{"arch": "regnet", "model": "sound classifier", "dataset": "synthesized solo parts of chorales (CocoChorales)", "train_examples": 39062, "gain_aug_db": 10, "noise_aug": 0.01, "n_mels": 64, "hop_length": 320, "input": "log_mel", "spec_augment": true, "win_length": 400, "targets": ["instrument"], "num_classes": 13, "norm": "batchnorm", "activation": "celu", "channel_attention": "eca", "depths": [5, 5, 5], "kernel_size": 3, "stem": "single", "widths": [48, 96, 192], "mixing": "mixup", "loss": "cross_entropy", "init": "torch_default", "residual_init": "scaled_by_depth", "optimizer": "muon", "muon_scale": "original", "lr": 0.012, "momentum": 0.95, "nesterov": true, "orthogonalizer": "newton_schulz_5", "adamw_lr_other_params": 0.0017, "grad_clip": 5.0, "steps": 27300, "batch_size": 64, "epochs": 44.7, "lr_schedule": "wsd", "decay_fraction": 0.4, "final_lr_fraction": 0, "warmup_steps": 2730, "weight_decay": 0.02, "adamw_weight_decay_other_params": 0}
Rows from block 8, named by matrix and row number. Each number is 128 + 32 x the weight over its row's rms, rounded and kept within 0 to 255. All counts start at 0. Numbers have three digits each. After the name is the row's rms in percent of the matrix's.
# convs0: reduce pointwise conv (model.blocks.8.convs.0.weight, 96x96x1x1), inputs 32-63
convs0.0 106:129128115141160061119106160077085119138183100138061249084090135158141152157121114120110154086115
convs0.1 089:071094145137136103131137149129121107174136118142149102095127119123145064186138106104105160178097
convs0.2 099:105114117143139178150200175095154120075109089123134112135107135111142105166132068075115078113089
convs0.3 097:069120170096116093166137200152113147108129090103080116131126099138096134135099132170153124089133
convs0.4 095:089106126168115099177093151159145171083085199135154151122129106072166136143110099141175104169096
convs0.5 088:137157127210180204122152139141114173124104101123142070151103146126162117111119174132147222142091
convs0.6 095:143115161117161166156101110198162201162077118123165132104121128140115158104114089107071071087166
convs0.7 088:147128073121103123138085111115116135143137141138057112158132157135148106148134094130119068160177
convs0.8 096:091151145125157181194166116110167136170143155129160156101149112145137100146080145104195105130154
convs0.9 108:135128137164119064160169173134116110117070182060090136144124155116213126156101109055123139133136
convs0.10 076:106098109140094166107137107144146105096133139114104139129136085109165089201139121098150153103149
convs0.11 105:099145124104128147147129124057104163088133104159162129094133144103152133123125159131109157105101
convs0.12 104:208114082113126124099179130097140089095182094176100160109080171136151143117110139104138164072144
convs0.13 101:177032121101104142102125151126105142144104130130144089130099117129170107114126173160194130123203
convs0.14 100:159193109101116149134153146139110129090126063098148185144146096115158178086113102136162145110133
convs0.15 102:172139122180142091109077130115104171083108125172189079072138135103176159138139086171100107121109
convs0.16 100:196168119112163147134138155108163153122133115171177128103102088158150135144075092149134063110145
convs0.17 100:105128187131134072192110144149191177122163135046147162072065160164126140114128163104132129134135
convs0.18 099:065076126129090130110158094093151121072096122118141193063115195125079099147115109071124113166101
convs0.19 103:103092062090105163104143113121217118105113108145102117027136197142159141208106093171153144142119
convs0.20 104:103135146179100068144132024097126107160124153086101121187119114149145145144101198133132155101123
convs0.21 089:123129133123081141125170146071218098140103153159149093113111109130097137161079076189124062117134
convs0.22 104:114156127101148105087178083073086158123143160127130079174076105118155097222127104095100117168136
convs0.23 101:143156200138113121121132145150127149127143044114130228121127122113098174142120111082134171195155
convs0.24 094:150120136120206156161133105202137099181158087128147130168109106172116102148105131145139095066087
convs0.25 094:126112144144120156139181142154149168063130109140097107110112120131070127163165128093150109179195
convs0.26 091:123084163131079161147118108168128109078123152138184109113117128113118119158106117090104121129255
convs0.27 091:109062111126115166189118151141115193160093119081156135097116111221134144168130139158176109156168
convs0.28 096:131145119074136095084092122148089140096113144147168093156125139135141101152092147126117132101223
convs0.29 106:076151111135066134148144099129118084222143120191136083123097120081100097138132163115132120202076
convs0.30 105:174121086071101071147134154117130134121076113119123080144145134136169171210119136090087133189162
convs0.31 099:089139078077129139147129118122097140187098126132098114151146109139103116116124108119087142231107
convs0.32 095:094061097135136134104113076147132138071094105118155141101099114090102103131068153113134113149109
convs0.33 106:130117203166119091108150141076177128105117150136135165137078100126108178148129083124125154147144
convs0.34 108:133111101097206138163106066195089147169147089127186147149135086132127152152109196170139125071133
convs0.35 102:150107097119188135153100157101083092119130108229143168167156071085182108141112108150151130132073
convs0.36 096:088109171170096150116166096149086066156132128096077117136123175176117099121122208143137139121175
convs0.37 100:163100124074172104138093134106099142076219142129194096129092137161154178161134102145098149120094
convs0.38 093:095152134140109186092178146117092111161044136093117107133143100156130149153148210075086134124141
convs0.39 092:121162176096077165145124134138127123138097112110165184122151082123090085116135112170124160122158
convs0.40 092:172156115044132098152107100115122085114116136100125150142167101175137118230101140158126130143113
convs0.41 104:124081123092176089172165137117097148094114113089133074091114176142129189099103147108170144101104
convs0.42 107:182103152102142141081121160081098119110067089120088104118115132111157150145063124133113133136104
convs0.43 109:127139117132132076072162127101199114108154148172129105114118119108152122170103159105145080128113
convs0.44 096:128122112129143121158128108099120070124117120077078130144169082170152115213115176095136087113130
convs0.45 107:061082141161116136134108191119153195108101112164089117158101125167100124150073114099150113151137
convs0.46 104:127130138123104119122109193107110145060103089156149080127119142120156131183101165116098119118135
convs0.47 115:126155143153163155118100149064139231180166148144158106130115102121176191064127201128116153103159
convs0.48 104:115123126147130119136141049129130099138107136127131111177108156096144167146070115147132073154142
convs0.49 098:141122188086090172142128112104185112100118151089152118089098156114148144156075055109089098122142
convs0.50 099:152111043107123020120106055118144130144127100116178181144114105128077154118094133184122126106124
convs0.51 106:126060138095127140140143084108115092155094156126142097146159131105144151249112120171182098083115
convs0.52 100:109132188136119156137120207110194147131126092145085085143162094161149171146124106165121222096144
convs0.53 103:128117129112157125112138085128133151160104102096123091102139098156162150098069076096118158142118
convs0.54 100:105127093174155169094117166079085132133181079141126142082171104160157103158149158129100109099124
convs0.55 103:078125082139153080148106129108108137101162092127179151055094111168127125141113077121052117128096
convs0.56 106:085096213153118133157146128047156146081096179097156182118159164130134148155136076080121101138162
convs0.57 109:121091053132106090071147106128183141129181144089171090163147123113097127109190123154169093081138
convs0.58 104:092113149145104143136125108091115194144117092093154103104151091153094140118048105067104098147067
convs0.59 102:131142044083117150107122090149141106108072125124133190094188083098146145111105099182130116082197
convs0.60 106:150107117108089097138130124171068104114161135144121095144109143145103129172135246106082151104186
convs0.61 100:092102079163059134102087099114149137114124089122121163099150125122110166146129148123124093172109
convs0.62 089:197130157157158125120142114103114134138174171133094094210118160205147127145099110159075109154091
convs0.63 101:092160130073124133144133162146138184148101102152114079195116146147120144138089152092100168134144
convs0.64 106:179115192107156152122124110173203090056137142143146126120078074175107098130122127219100100132091
convs0.65 110:152121152092154132111127166105132141141158141117059122088159126148122192209086079132128123049138
convs0.66 092:142055155124132120085124181120128117142125176188109074141162101121124178177137134149125131140087
convs0.67 097:133130111107113115113184190086136159112191083169105154126097096144095191093163129106211142168170
convs0.68 095:193125125148121165140113149112129146096125097099101078164112124126178163068097149075168142154088
convs0.69 087:155046112107149141149202137098120110096123155178117129151116176094074157111156145097178134129109
convs0.70 079:170092121090154072101168116081159118098142059077149148140094136098118200127119089109138099108119
convs0.71 096:113056127142154117084162138083158074138139165134128139139095139104108082099144140121056139109147
convs0.72 097:188088090147118084141141147133121126099117155105091110142175079154133133192119170060153131136120
convs0.73 103:134120128173149172183116167171144190153131141166163119147082157114107148173124159088128146094171
convs0.74 095:163134141124122132142130189164126198171129152150166081163145070162124201067158094088105095077135
convs0.75 103:114146125162151100156110163131045185156128118170195107116136124082207090127090119086139179071163
convs0.76 119:111164160153155112140108073178115140148108153156162130191157173087186156084109092178090135179126
convs0.77 109:153114086126116118082168152051130151083085157140160192093185140162117185139131094076152106113130
convs0.78 097:095118121120166120117114142151120165173133128099204153121098109133100132122135114145104084137189
convs0.79 097:109112108104048098109140112140122100082144137152117154109159139136163139109106121147124097136125
convs0.80 094:085057147034108115151126106111116107130136108150080177147115118102136164155081121045192125165166
convs0.81 099:111155120155131096099150148091092225086131132107112102123118111138177124075078127111155087125107
convs0.82 095:102082140147114086125111125100135176120112192124120128104191141096093127137077158146174146160167
convs0.83 094:124152148167137081141108085054089154140120157084118138152144122117118133126124101164160051169158
convs0.84 104:151101084157126053084154056122162122124104112129145099113151059105130131141113141161139145144153
convs0.85 101:112107205077141091093193109094099144167167183049154095126095152131162126085142126087131173161140
convs0.86 111:201146129153166196063135149122082097160123092100162112075105135141148122127137128119052097162165
convs0.87 112:093112040081099063119120152121165146081079121124127095090084089062103220138077082149102171174142
convs0.88 095:201124088150117134116120113087158150138148115166154178105109119102217123164150112128079171158103
convs0.89 112:105128107092071148117116117133132121150168104111109110094139148172110178182124179103123109126146
convs0.90 100:118065106193135173156162107050127132134092098166137211095151137121155132102120132117143104132158
convs0.91 098:196148137107072160068177088091097114128169142154146108108130092180152143113150114149095136138154
convs0.92 103:122085141170134133104171108116085121187100064151158129117176100192155131075135114145093147154109
convs0.93 100:117145171133124100098114084069115099139153136136143147082149087092151074171064122150124120106113
convs0.94 099:155136183122136131118104114138142124139063104159131145098203094133229179078125069120107136068148
convs0.95 099:166108088099137155117203116102092104110103075103140179119150187157119151180155121144146179123114