Weights of a small sound classifier: norm batchnorm, 44.7 epochs.
Rows from block 8 of a small sound classifier, named by matrix and row number. Rows with one number belong to one channel. Each number is 128 + 32 x the weight over its row's rms, rounded and kept within 0 to 255. All counts start at 0.
After each channel's rows are labels from the 100 clips, of 14976, where the channel reaches its highest value: "lies over" is the class under the peak. Only what is clearly more common there than usual is listed. The data: synthesized solo parts of chorales (CocoChorales).
# convs1: grouped (12 groups) 3x3 conv (model.blocks.8.convs.1.weight, 96x8x3x3, each kernel summed), inputs within the group 0-7
# convs2: expand pointwise conv (model.blocks.8.convs.2.weight, 96x96x1x1, transposed), outputs 0-95

convs1.76 [140 147 150 113 175  65 134 100]
convs2.76 [106 145 131 108 133 109  77  85  93 107 104 165  99  88 173 109 193  91 135 135 129 121 193 148 103 129 122 158  94  89 124 128  78 176 103 102 100  96 164 152 126 121 101  82  69 128 134 119 105  72 114 127 123 189  70 172 124 151  68  97 170 157 117 107  93 113 140 142 134  81 184  86 166 122 149 123  86  77 129 163 133  96  91 138 129 113  69  61 109 130 110 131 120 150 149  74]
lies over: A3

convs1.88 [130 109  96 134 151 168  60 128]
convs2.88 [137 121  87 104 109 133 146 101 161 110 119 100  74 111 177 185 111 125 106 139 136 109  95  81 198 137  74 119  67 151 117  98 139 152  80 103  63 121 102 103  81 149 195  46 130 127  86  95 134  90 153 124  94 125 114 153 149 126  90 102 134 112 182 108 169 100 141 118 143  89 114  71 180 128 121 116 122  98 130 190  84 116 171 162 155 146 109 168 125 157 112  70 145 107 124 149]
lies over: G#4

convs1.22 [ 70 129 104 120 177  94 151 120]
convs2.22 [138 117  75 108 139  65 132 131 156 202 128 154 146 120 170 142 173 170 135  96 126 133 144 111 185 184 112  69 153 165 163 149 129 155 110 117  87 163 126 178 150 135  71 171 119  51 135  94 131 142 144 125 149 119 148 156 127 102  84  94 128  93 171  94 155  89 134 168  85 122 145 118 123 134 111 150 128 131 100 173 123 159  94 154 162 133  82 168 183 211 137 138 164 179 122  93]
lies over: G4

convs1.58 [132 135 129  99  67 109  97  81]
convs2.58 [115 156 124 145 129  62  80  99 157 129 150 174  84 144 158 114 136 136 136 169  84 152  95 115 122 192 212 146 139 124  96  96 167 142 163 164 156 132 126 152 168 105 105 199 108 146 175 160 106 151 119 147 146 140 108 134  84 136 166 131 128 141 172 113 190 165 120 156  87 165  96 121 140 105 107  92 102 153 109 218 122 129 189  76 115 160  93  76 125  90 130  98 125 104 135 161]
lies over: silence

convs1.69 [142 121  95  97 194 129 135  89]
convs2.69 [103 127  89  87  55 106 165  65  69 150 195 180  62  72 151 105  51 139  80 107 101 104 142 121  92 147 133 149 121 141 125  67 130 164  83 108 116 130 144  88 150 159 113 142 160  91 175 102 122  96  93 111 148 174 109  94 166 121 133 111 122  89  92 123  98 110 150  93  93 147 142 162 127 122 166 122 175 101 127 118 121 152 108 166  79 165 140 107 114 163 116 116 121 182 110 157]
lies over: F4

convs1.42 [ 96 116  82 126 106 181 141 166]
convs2.42 [121 135 142 106 107 120 109 115  99 122 121 135 117 136  89  88 130  82 101 156 108 167 120  60  97 118 115 132 121 138 168 125 245 142 132 112 154 105  73 177 136 116 121  82 139 149 106 177 158 131 121 103 161  85 158 100 129 122 131 182 133 112 115 123 198  90 112 176 123 170  82  90 104  62 183  62 135 136  95  79 110 115 113  76 124 104 185 124  68 142 116 143 155 113 143 145]
lies over: C5

convs1.73 [107 137 146 127 185  75 132  92]
convs2.73 [128 118 114 182 126  84 105 109 101 214 140  99 116 123 108 134 176  96 123 129 106 144  97 117 130 129  94 166 151 113 126 134 148 154  81 202 128  96  89 170 141  88 111 125  70 128 124 102 122 174  96  75 119 143 166 142 179  98  98  94 118  99 201  92 157 125 116 153  72 140  90  95 156 101 195 119 124 152 151 143 162 135 131 137 145 110  92 176 101  75 128 140 140  58  59 123]
lies over: B4

convs1.95 [155 145 109 106 101 180 175 101]
convs2.95 [ 99 116 184 142 110  92 141  89 120  96 132 152  64 203 175 133  83 137 146  76 106 125 156 150  92 112 135 151 122 140  89 130 174 157  74 122  88 123  62 186 137  99  71  88 154  99 138 126 200 109 100  65 107 163 110 126 175 142 178 106  97 105 108  78 158  83 141 145 180  96 127  96 183 139 136  79  82 131 100 107 107 133 127 150 114 145 161 113 103 128 123 130 107 106 133 113]
lies over: C4

convs1.79 [123 144 126 126 173  52 122 126]
convs2.79 [130  94 122 133 148 124 143 114 105 174  77 137 101 141  67 124 168 103 106  72 108 102 104  76 135 146 125 146 108 125 131 155 208 128  99 205 138 155 158 180 154 112 131 170 124 104 131 106 114 109 113 109 117  62 180  87 134 137 102  93  63 130 152 107 156 132  86 166 160  87 164 118 159  68 133 117 137  79 115  89 137 134 215 155 158 145 109 120 131 147 139  82  80  98 170  95]
lies over: B3

convs1.7 [166 108  75 108 101 108 149  88]
convs2.7 [ 89 125 159 188  99 165 170 104  69 177  40 125 126 164 206 114 100 133  58 148 109 109 175 137 152  83 154 188 180  88 121 104 151 120 140 152  98 168 166 149 161 190  98  89 152  88 144 137 121 158 120 102 138 127  86  93 123 132 120 141 102  85 136 169 137 112  91 152 108 182  96 164 117 115 150  83 116 118 142 111 152  85 140 122 146 137 182 132 116 120 150 111 137 153 157  99]
lies over: silence

convs1.80 [115 147 153 123  96 158 108  59]
convs2.80 [145  68 162  84 172 153 107  83 142 102 190 167  74 136 146  92 117 149 119 116 147 151  88 124 162 172 127 169 107 112  73 112 123  90 225  81 139 153 116  98 147  74 122 150 125 104 176 141 128 140 115 122  99 108 140 112 173 120  91 151  95  73 103 115 147 104 152 124 143 164  93  76  94 152 139 102 176 146 148 155 116 149 115 108  27  96 131 118 151 165 152 101 141 133 104 163]
lies over: G#4

convs1.25 [ 55 111 142 101 134 128 167 135]
convs2.25 [175  96 149  74 150 129 179 168 194 131 137  92 137 144 123 136  89 159 116  75 106  82 135 126  70 155  99  94  70 147 188 131 141 145 107 125 113  71 117 132 108 101 131  87 103 199 132 138 112 129 166 172 171  62 110 118 138 109 164 105 127 162 142 104 202 177 135  99 114 137 169 118 118 133 129 132 170 129 144 214 125 127 186 124 149 121  93 153 159  93 117 169 129 101 105 108]
lies over: C#5

convs1.92 [165 115  95 109 126 189 125  90]
convs2.92 [125 137 134 189 132 136 107  83 155 109 149 185 112  84 193 134 113 125 162 122 111 139 139 219 114 135 137 128  78 121 150 166  78 177 116 169 133 151  90  93 114 122 147  62 135 135 165 146 134  52 101 154 109 156  81 116 155  86 147 118 127 121 143 119 140 152 122 172 133 101 135 112 133 154 143 151 106  99 138 169 102 156 156 134 134 141 149 149 100  77 132 186  72  86 234 141]
lies over: A3

convs1.35 [ 87 130 125  86  94 121 118 186]
convs2.35 [148 146  93 179 131 148 119 112  94  91 108 121  99 160  54 120 182 119  78 144 136 102 112 122 160 136 110 181 150 126  88 176  57 140 182  80 136 143 112 114 149 101 109  99  75  98  91 123 124 156 174 149 128 125 153  84 124 127 183 150 157 198 158 104 127 145 130 119 200 106  97 119 156 159 172 128 152 108  79 110 141 124 135 104 100 119  84 203 122 117 113 136 144 204  87 135]
lies over: B4

convs1.23 [120  90 179 154  99  92  95 115]
convs2.23 [ 81 148 154 178 133 165 104 147 102  87 170 113 140 133  94 165 161 155 106 141 162 130 185 103 146 103 114 191 129 111 142 119 130  83 134  97  89 183 123 110 164 108 140 139  93  87 121 132  95 135  93  87 235 125 132 171 159 155 105 169 126 130 161 126 105 198 153 132 104 131 132 146 129 116 115 137 109  52  96 118 210 121 126 102 114  87 156 111 132 133 108 111  66  75 162 156]
lies over: silence

convs1.71 [110 109 155 126  92 166 104 188]
convs2.71 [124 158 143 122 163 135 106 128 119 136 154 137 132 101 113 161  82 123  99 101  73 156 129 189 122 112 142 160 147 141 145 134 115 108 112 153 107 109  71 213  94 106 138 124 170 146  50 185 111  96 138 159 120 132  56  87 125 173 111 149 119 144 132 119 115 151 145 108  87 123 138  86 101 149 157 186 117 143 136  87 192  63 101 132 161 127  53  92  67 125 193 110 140 160 110 160]
lies over: silence

convs1.44 [122 114 177 147 106  64 104 128]
convs2.44 [157 139  89  71 103 134 135 153 109 155  87 166 115 140 107  92  87 104 146  94 141 167 141 177 112 178 115 153 125 168  62 108 179 155 126 134 116 154 166 173 127  91 173 112 157 177 103 208  62 182 127 149  85 115 148 160 183 129 108 158 145 170 136 115  87  94 117 111 177  86 112  85 121 137 126 124 158 126 199 128 176 143 148 118 155  80 127 159 148 127  94 142 134 119 176 101]
lies over: D#4

convs1.93 [173  95  94 100 119 146 139  76]
convs2.93 [127 157  90 139 152 145 172 120 105 179 162 171 115  54  87 167  99 142 134 141  50 112 130 136  91  89 121 130 136 167 151 149 128 172 124 187 206 164  79 161 147 104 121  89 101 162 189 191 108 137 158  65  79 148 157 115 178 134 164 148  81 126 114  99 138 149  96 155 121  68 112  80 156 116 122 111 125 142  93 112 151 102 118  87 131  97 137 144  99 121 129 164 112 130 168 138]
lies over: C4

convs1.64 [108 110 187 129  95 165 133 166]
convs2.64 [144 162 117 147 143 134  74 106 106 140 118  80 100 100 112 104 155 153 154 110  94 158  85 131 115 187  98 153 117 152 124 104 143 160 112 123 192 131  61 140  78 110 111  86 163 131  65 134 128  98 128 139 107 125 124 149 124 138 101 134 107 130 160 134  75 108 126  97 135 126 145 147 151 170 103  93 135 140  86 155 212  20 161  86 141 132  88 121 103 104 241 140 125 133 148 139]
lies over: silence

convs1.56 [146 104 146  90  89  71 153 128]
convs2.56 [141 130  73 160 117 131 124 127 121 131 145 120  98 133 181  84 156  90 176 119  80  65 117 145 164 153 149 106 124 121 102 149 164 107 110 162 165 180 133  85 195 113 116 144  87 173 142 131 171 137  80  96  35 134 145 111 138  86 143 126  89  55 161 152 127 135 128  76 147 111 124 101 184 124 149  96  62 188 106  91 124 154  86 126 173 129 139 141 138  67 131 153 120 106 152 120]
lies over: F4

convs1.74 [134 120 163 110 199  94 111 128]
convs2.74 [127  99 151 152 142 121 105 144 144 142 177 138 110 112 131  97 139 150 159 102 173  85 143 156 174  88 125  90 111 110  61  95 111 132 123  50  88 127 168 139 110 136 147 127 155 107  91 111 165 110  85 172 111 185  86 168  76  41 108 106 167 141 172 135 144 101 198 109 166  84 127 149 123 161 175 143  86 184 114 161  81 129 111 126 106 134  90  91 113 112 139 151 134 197 115 141]
lies over: A3; G#3

convs1.5 [ 71  90 142 124 147  98  94 157]
convs2.5 [146 136 103 116 140 138  97 123 145 151 173  86 109 172 130  93 102  84 122 144 154 182 102 105 137 164 119 153  94  64 136  64 125 123 146 190  97 121 118 174 104 124  93 106 171 169 143 181  85 102 182 157 143  69 109 127 108 144 171 151 135 151 117 143  62 129 102  86 107 109  52  94 111 101 171 180 125 135 183 147 188  96 156 130 165 102  83 154 126 135 156 117 155 112 135 173]
lies over: silence

convs1.34 [112 182 102  73 106 123 109 106]
convs2.34 [120 138 171 129 164 142  72  87 186 231 151 175 104 141 185 164 136 111  96 160 129 105 122 128 137 174 152  53 124 103 132 137 194  97 102 146 130 111 101 180 159 128 160 148 157 110 187 162 139 109 130 154 163 134 154 133 109 114 131 127 106 148  89 189 109 122 111 141  63 125 165 136 138  78 145 104 133 121 132 139 130 200 181 127 173  64 129 133 115 114 136 158 138 160  94 121]
lies over: G5