config.toml
model = "sound classifier"
dataset = "synthesized solo parts of chorales (CocoChorales)"
train_examples = 39062
gain_aug_db = 10
noise_aug = 0.01
n_mels = 64
hop_length = 320
input = "log_mel"
spec_augment = true
win_length = 400
targets = ["instrument"]
num_classes = 13
arch = "regnet"
norm = "batchnorm"
activation = "celu"
channel_attention = "eca"
depths = [5, 5, 5]
kernel_size = 3
stem = "single"
widths = [48, 96, 192]
mixing = "mixup"
loss = "cross_entropy"
init = "torch_default"
residual_init = "scaled_by_depth"
optimizer = "muon"
muon_scale = "original"
lr = 0.012
momentum = 0.95
nesterov = true
orthogonalizer = "newton_schulz_5"
adamw_lr_other_params = 0.0017
grad_clip = 5.0
steps = 27300
batch_size = 64
epochs = 44.7
lr_schedule = "wsd"
decay_fraction = 0.4
final_lr_fraction = 0
warmup_steps = 2730
weight_decay = 0.02
adamw_weight_decay_other_params = 0
Rows from block 2 of a small sound classifier, named by matrix and row number. Rows with one number belong to one channel. Each number is 128 + 24 x the weight over its row's rms, rounded and kept within 0 to 255. All counts start at 0. Numbers have three digits each.
After each channel's rows are labels from the 100 clips, of 14976, where the channel reaches its highest value: "strongest on" is what is common among them. Only what is clearly more common there than usual is listed. The data: synthesized solo parts of chorales (CocoChorales). In brackets: how many of the 100.
# convs1: grouped (6 groups) 3x3 conv (model.blocks.2.convs.1.weight, 48x8x3x3), inputs within the group 0-7, a 3x3 kernel for each
# convs2: expand pointwise conv (model.blocks.2.convs.2.weight, 48x48x1x1, transposed), outputs 0-47

convs1.6:103130097137140132114110115132120119118135134116110144123135119081079071119154128146135138120097099141129129095074105140153115117116128116138156068102077123149108127121123099067119114161128151113171148134173115100110
convs2.6:156133178199109148102126141136131146150122108142131126139154142158159100144131126122119106102098116100105114139129147168150183136120117083134105
strongest on: viola (42); oboe (37)

convs1.41:118135147121131122125162130128134133120113153109127147116110146121122127104179128108168118132148122112129117033156146083160134048170157131137085134145107130128118147146099120140110134119089137126127134089129141115142
convs2.41:125102137143091088123120162144142144158150139106109119137104143127139147157144100082126123130172086110136179130102127141135146070141140151152094
strongest on: note D4 (30); tuba (25); note B3 (25)

convs1.22:117124132154139074088134173119118129141159091118145118107120141164127090109117117143114099129135088125160113150105112084110186120125128099132157083112194125159100114112107113107095138152142137115125113114147120102145
convs2.22:133114117104143105083119124151128115142192150128125091136106112122127130140151176106100155115123120112113107122150118143089176082142106106175130
strongest on: note C#5 (32); note F5 (31); note F#5 (30); trumpet (29)

convs1.29:126118136127174144100168111106142115153159111116144133154111120158104135139143093104102171125122117142106111101111119150128159103143110135107126157114117118101111098089080139115196112177131121151160111107104128073124
convs2.29:097098153113104122128138080101092142068142111115123146157144138132121168100177137083114129116159123118144159123123125149098109124119109102122164
strongest on: note F#4 (66); viola (43); note G#4 (33); note E4 (25)

convs1.19:120120133137124126086138157115100139122125102088121137116105094111131102122099128155151141156148188074106120139173186119175163122153153138138153136103133118111141157140123147128094152141124128172173105155122145135147
convs2.19:114117124129125166154125105113177164139164112169138138136144145166105125156168119098177101117123128108115115151164134084125109169156110113125127
strongest on: flute (46); note E5 (29); note G5 (28)

convs1.9:152122103137144101116130164114143137126138106156152122090106128122122102142180136110134129133125141123103137146198135140128149101071104152122129107089132129139143161182134142125130111056131106139143117124114169173139
convs2.9:105106128123134117128119115087106125118128123173128099113117137145127179189114126142153112139118098135118141130134109121116101143174137072093072
strongest on: note F5 (65); violin (48); trumpet (38); note G5 (36)

convs1.35:081136168064195170129131080106138105132143127167115092149125108108120121091157127112137111079174156108158113129143130116132090127140131132165116145131126153122128124095138166102101122148125122123135117116142134128119
convs2.35:128136124145109119128135097112123125123131112153119147116108130143139114148127141148116233169124145110149104112166102113148133109102103127179107
strongest on: note A#4 (27)

convs1.36:110107129118127098166121132129114114121111112123116148126113146125143132122160103100119075128131122145123128138200151211123198114112142124115125126169136159139115142139137193111150118152115132120126098134102136149139
convs2.36:117143136139174086112147113135117142110119106125173128122082172162090120120129125136151144079088119070122123161132090151139140140123123141118131
strongest on: tuba (48); note A3 (43); note A#3 (39); note B3 (33)

convs1.1:135129138121225158142139135136131136144167128143118131110098126101102100127130135111107092085138112144141123125144130141192113130141130116114105098107113127110110134097114126112137117110123170160124158200139121096130
convs2.1:152144161128125120180128134089121094147095136117108098130124138152146087154126134128118093109153151163103172118128184156125157146138093124152128
strongest on: viola (57); note E4 (25)

convs1.33:103080107104125133135171141134133110146128132128160134129149128127130117119113140167141138111117133126129130150181166128106110117122143116118105157212169120101110154116165081079078128112127099108141116121130124139168
convs2.33:130132111107133110151160139148135103080128108117135070142131090137143083141098149138138142120111136127113142135132068077140070125122140112117148
strongest on: note E5 (99); violin (99); note F#5 (44); note D5 (40)

convs1.7:104144117118155120067056073142123119133132131111099118136114106158176137127115128115115130126119126133115133129131136104113136140122109132117128129158162092109102135129109150145159064088077132155147139129138101083101
convs2.7:136153108154120111120098113155124152210130144133105078129113101141125113135130107130141151126097122147120139190114145085146127149120155149132101
strongest on: violin (60); horn (30); note E5 (29); note A#4 (27)

convs1.8:163114147142131136172129113120183121108133131065176161107131115114140124146124103105115126113130112111140113131097129137082145113165135183126088143154089152147088140109130160075130135168130108147141121143120144118144
convs2.8:152151146153148105155131138129124179122116115119099187140123127107097117140145096126139099116132100106146155107107136092119129066134142132130186
strongest on: bassoon (43); note A#3 (29); trumpet (27)

convs1.47:156151105125096129087152143143111111153150114148101114131108112106137124173199070077137129123162096115152066095133144146133097125145120156166100097129134094137134133140131119123118123119116119133118143153107100119126
convs2.47:113113171156146147099145099077097138123124105121124137193101145097118127138147124124125142124151137170118159111096107137115138095171100128163117
strongest on: note G#4 (25)

convs1.28:136149117108105097141147161119098148143174181122115121116151132139115127133122113122125106144190134125113118133119128133169137122117122137106114148111137167128115132070098138156125123136158073115136094185181121102086
convs2.28:084121121151118129131209149100106106134146088138096124117135155126164099114129151162128152154136122115134125151150160146108138129117161103119171
strongest on: violin (96); note E5 (52); note F#5 (33); note C#5 (31)

convs1.17:123104112120140149101170202098132111135132120110125138124103126134140128183137095104098096147071133179110119132127147135118116099107168085164112110099103111132169138130109140137111131146110157138130099144116095107127
convs2.17:116154118081138130125095101119109126134147121180161131077113116099122117145150146145073110140094167154108106162092107133095127151138131134129139
strongest on: note F5 (53); trumpet (51); note D#5 (45); note G5 (34)

convs1.25:104105137106116155125115137103137154116139180105160153133121096123157102165112103117132133149122141107112107133106105125116142143118133148135064146131094140120096135166181159183186156114155125113163147136161130134120
convs2.25:124140131117178072106173063119131072126138125133108132127153137137135112088128111116147143154128135131089089141111146118146120130093157132117145
strongest on: tuba (44); double bass (43)

convs1.42:090132177169109084128111125100129165111119133120128132150120116064125181128116134172095087066162197122131140126119139143136135132116122102099152165127096142144122111103128149139134126141120111137128114135130121129139
convs2.42:082096130114150172134107133115132122122142129099178155133103087092133114109121113141118127101121105134064133142131132138081134076132129105100127
strongest on: violin (70); note G5 (47); note F5 (32); note E5 (27)

convs1.24:137130133148145131123113108117114119124110107129201164120161142125157119128081109126118139124124110114166109133147141126130111139166154110127123120115132119091142139105108092088113140170150104104138119167097115221122
convs2.24:110121127142096134124124158106137094103124102191145101086109081113134169151140135109096189139113130107122137130136118127077116141142145144117116
strongest on: note E5 (41); violin (40); note C#5 (32)

convs1.27:147190163131155128093123098124087062097094124156165186123127148139112117128125099111120138157138131112121109139130136107125118113126113134135116130121127112094104096110124162153164147120156108099155131111141109189140
convs2.27:094104140132146132086120092119118106067124143148122105121131140111103144178125136141150147122123135188125141161132108147078174148115113137147116
strongest on: note F3 (63); cello (49); note G3 (35); instrument: tuba (33)

convs1.5:109117116106092110088093096124124126112107135121130110158136136130199120105104134137135126141112115117154126105092142073070116106127159143164159133145135127131139122140111136203156127150094146112132115096126110093121
convs2.5:167129150142126128142141117077148091121112107115127089144135108145099088133119138125088131124085142167108119107143212125116138117125123156130130
strongest on: cello (33); note C4 (26)

convs1.20:120139144095147203111128150108146128107142153104120145138145125122140106171120119128149140225151166103073083134119146120088119160135127129117151123144142111172128124129134121140135124138120130118131124100122165135143
convs2.20:108187122123084136109115102142120119120194113124111114139139141169143143113174197132103131136099127137132098156139132133127149140114153132114139
strongest on: viola (39); oboe (33)

convs1.21:114139111134086108135078090149119106124108127132103121117110135117088129134120122101099124123107144128082130121158101136199136125116107134051147130080127138121169133124123129120109123123103123174122110169123108144084
convs2.21:118130154157099133115063109134109114107148155093103124180136125089125124140156091097149098114152120132141125116138145149124139107183098106149126
strongest on: note B3 (28)

convs1.39:172186169112127109127110136104130099100131150125104091110145119155105130135117129156134143100138131113096115086094104134119120160172162134178094103134152111119097114078108163133138176140158141152135129137132109132131
convs2.39:117121137053162130076121108093145096128129113141158139132115147155098093107098120136122116087120096170125119140129105162127119146119145151131152
strongest on: tuba (65); note C4 (47); note A#3 (39); note C#4 (33)

convs1.11:121129160116200128105170112136103154135100101128107148156102159147143121154140089126101117110140118119092132143099089116140131108127155110148127139089148122168110140130091108125139102099179099087144109142173121116138
convs2.11:141123133164138110172140115110097179102104126121108114097116121124102124063160114092156106137113097147129120149128097164122164112099140115153113
strongest on: flute (29); note D#5 (28)

convs1.30:137160128114116132112115121129132148139097099134098098141098116118147143126147151115108117111114134151113112135150143103067093131134134136108151096117117119114129137243143132148117145109088091085113125119121142092132
convs2.30:098153079089109123069174138077091164140157116143113142127102133131091101097159147118104104127141121120139134124099141133115110135118130143143143
strongest on: note D4 (41); note G4 (35); viola (29); note E4 (27)

convs1.46:125104157167109147150142077126112108094123129111091131128138145108123121144112105153156157126149076195114131205136090163140094153140110133123133160114139094128134119152139121130118095145164110138114122115122118102124
convs2.46:142118099119158125121139157140092147140138107136130108074172135161081111122093143098117099151104115142112129069106139127156126140156121154154099
strongest on: cello (35)

convs1.26:145138152147136130110113129140105090139148157110131130131115128131127119124100105124110122129121121090123132099128122168170152096113133160136112124144108144128091062075062185161147144123159152103085100122109112117124
convs2.26:090112131116105120088128166127159112080150108124110131155130090098127143104134157125109139183136136141137130102114121154133124165076160120088114
strongest on: tuba (34); note C4 (27); viola (25)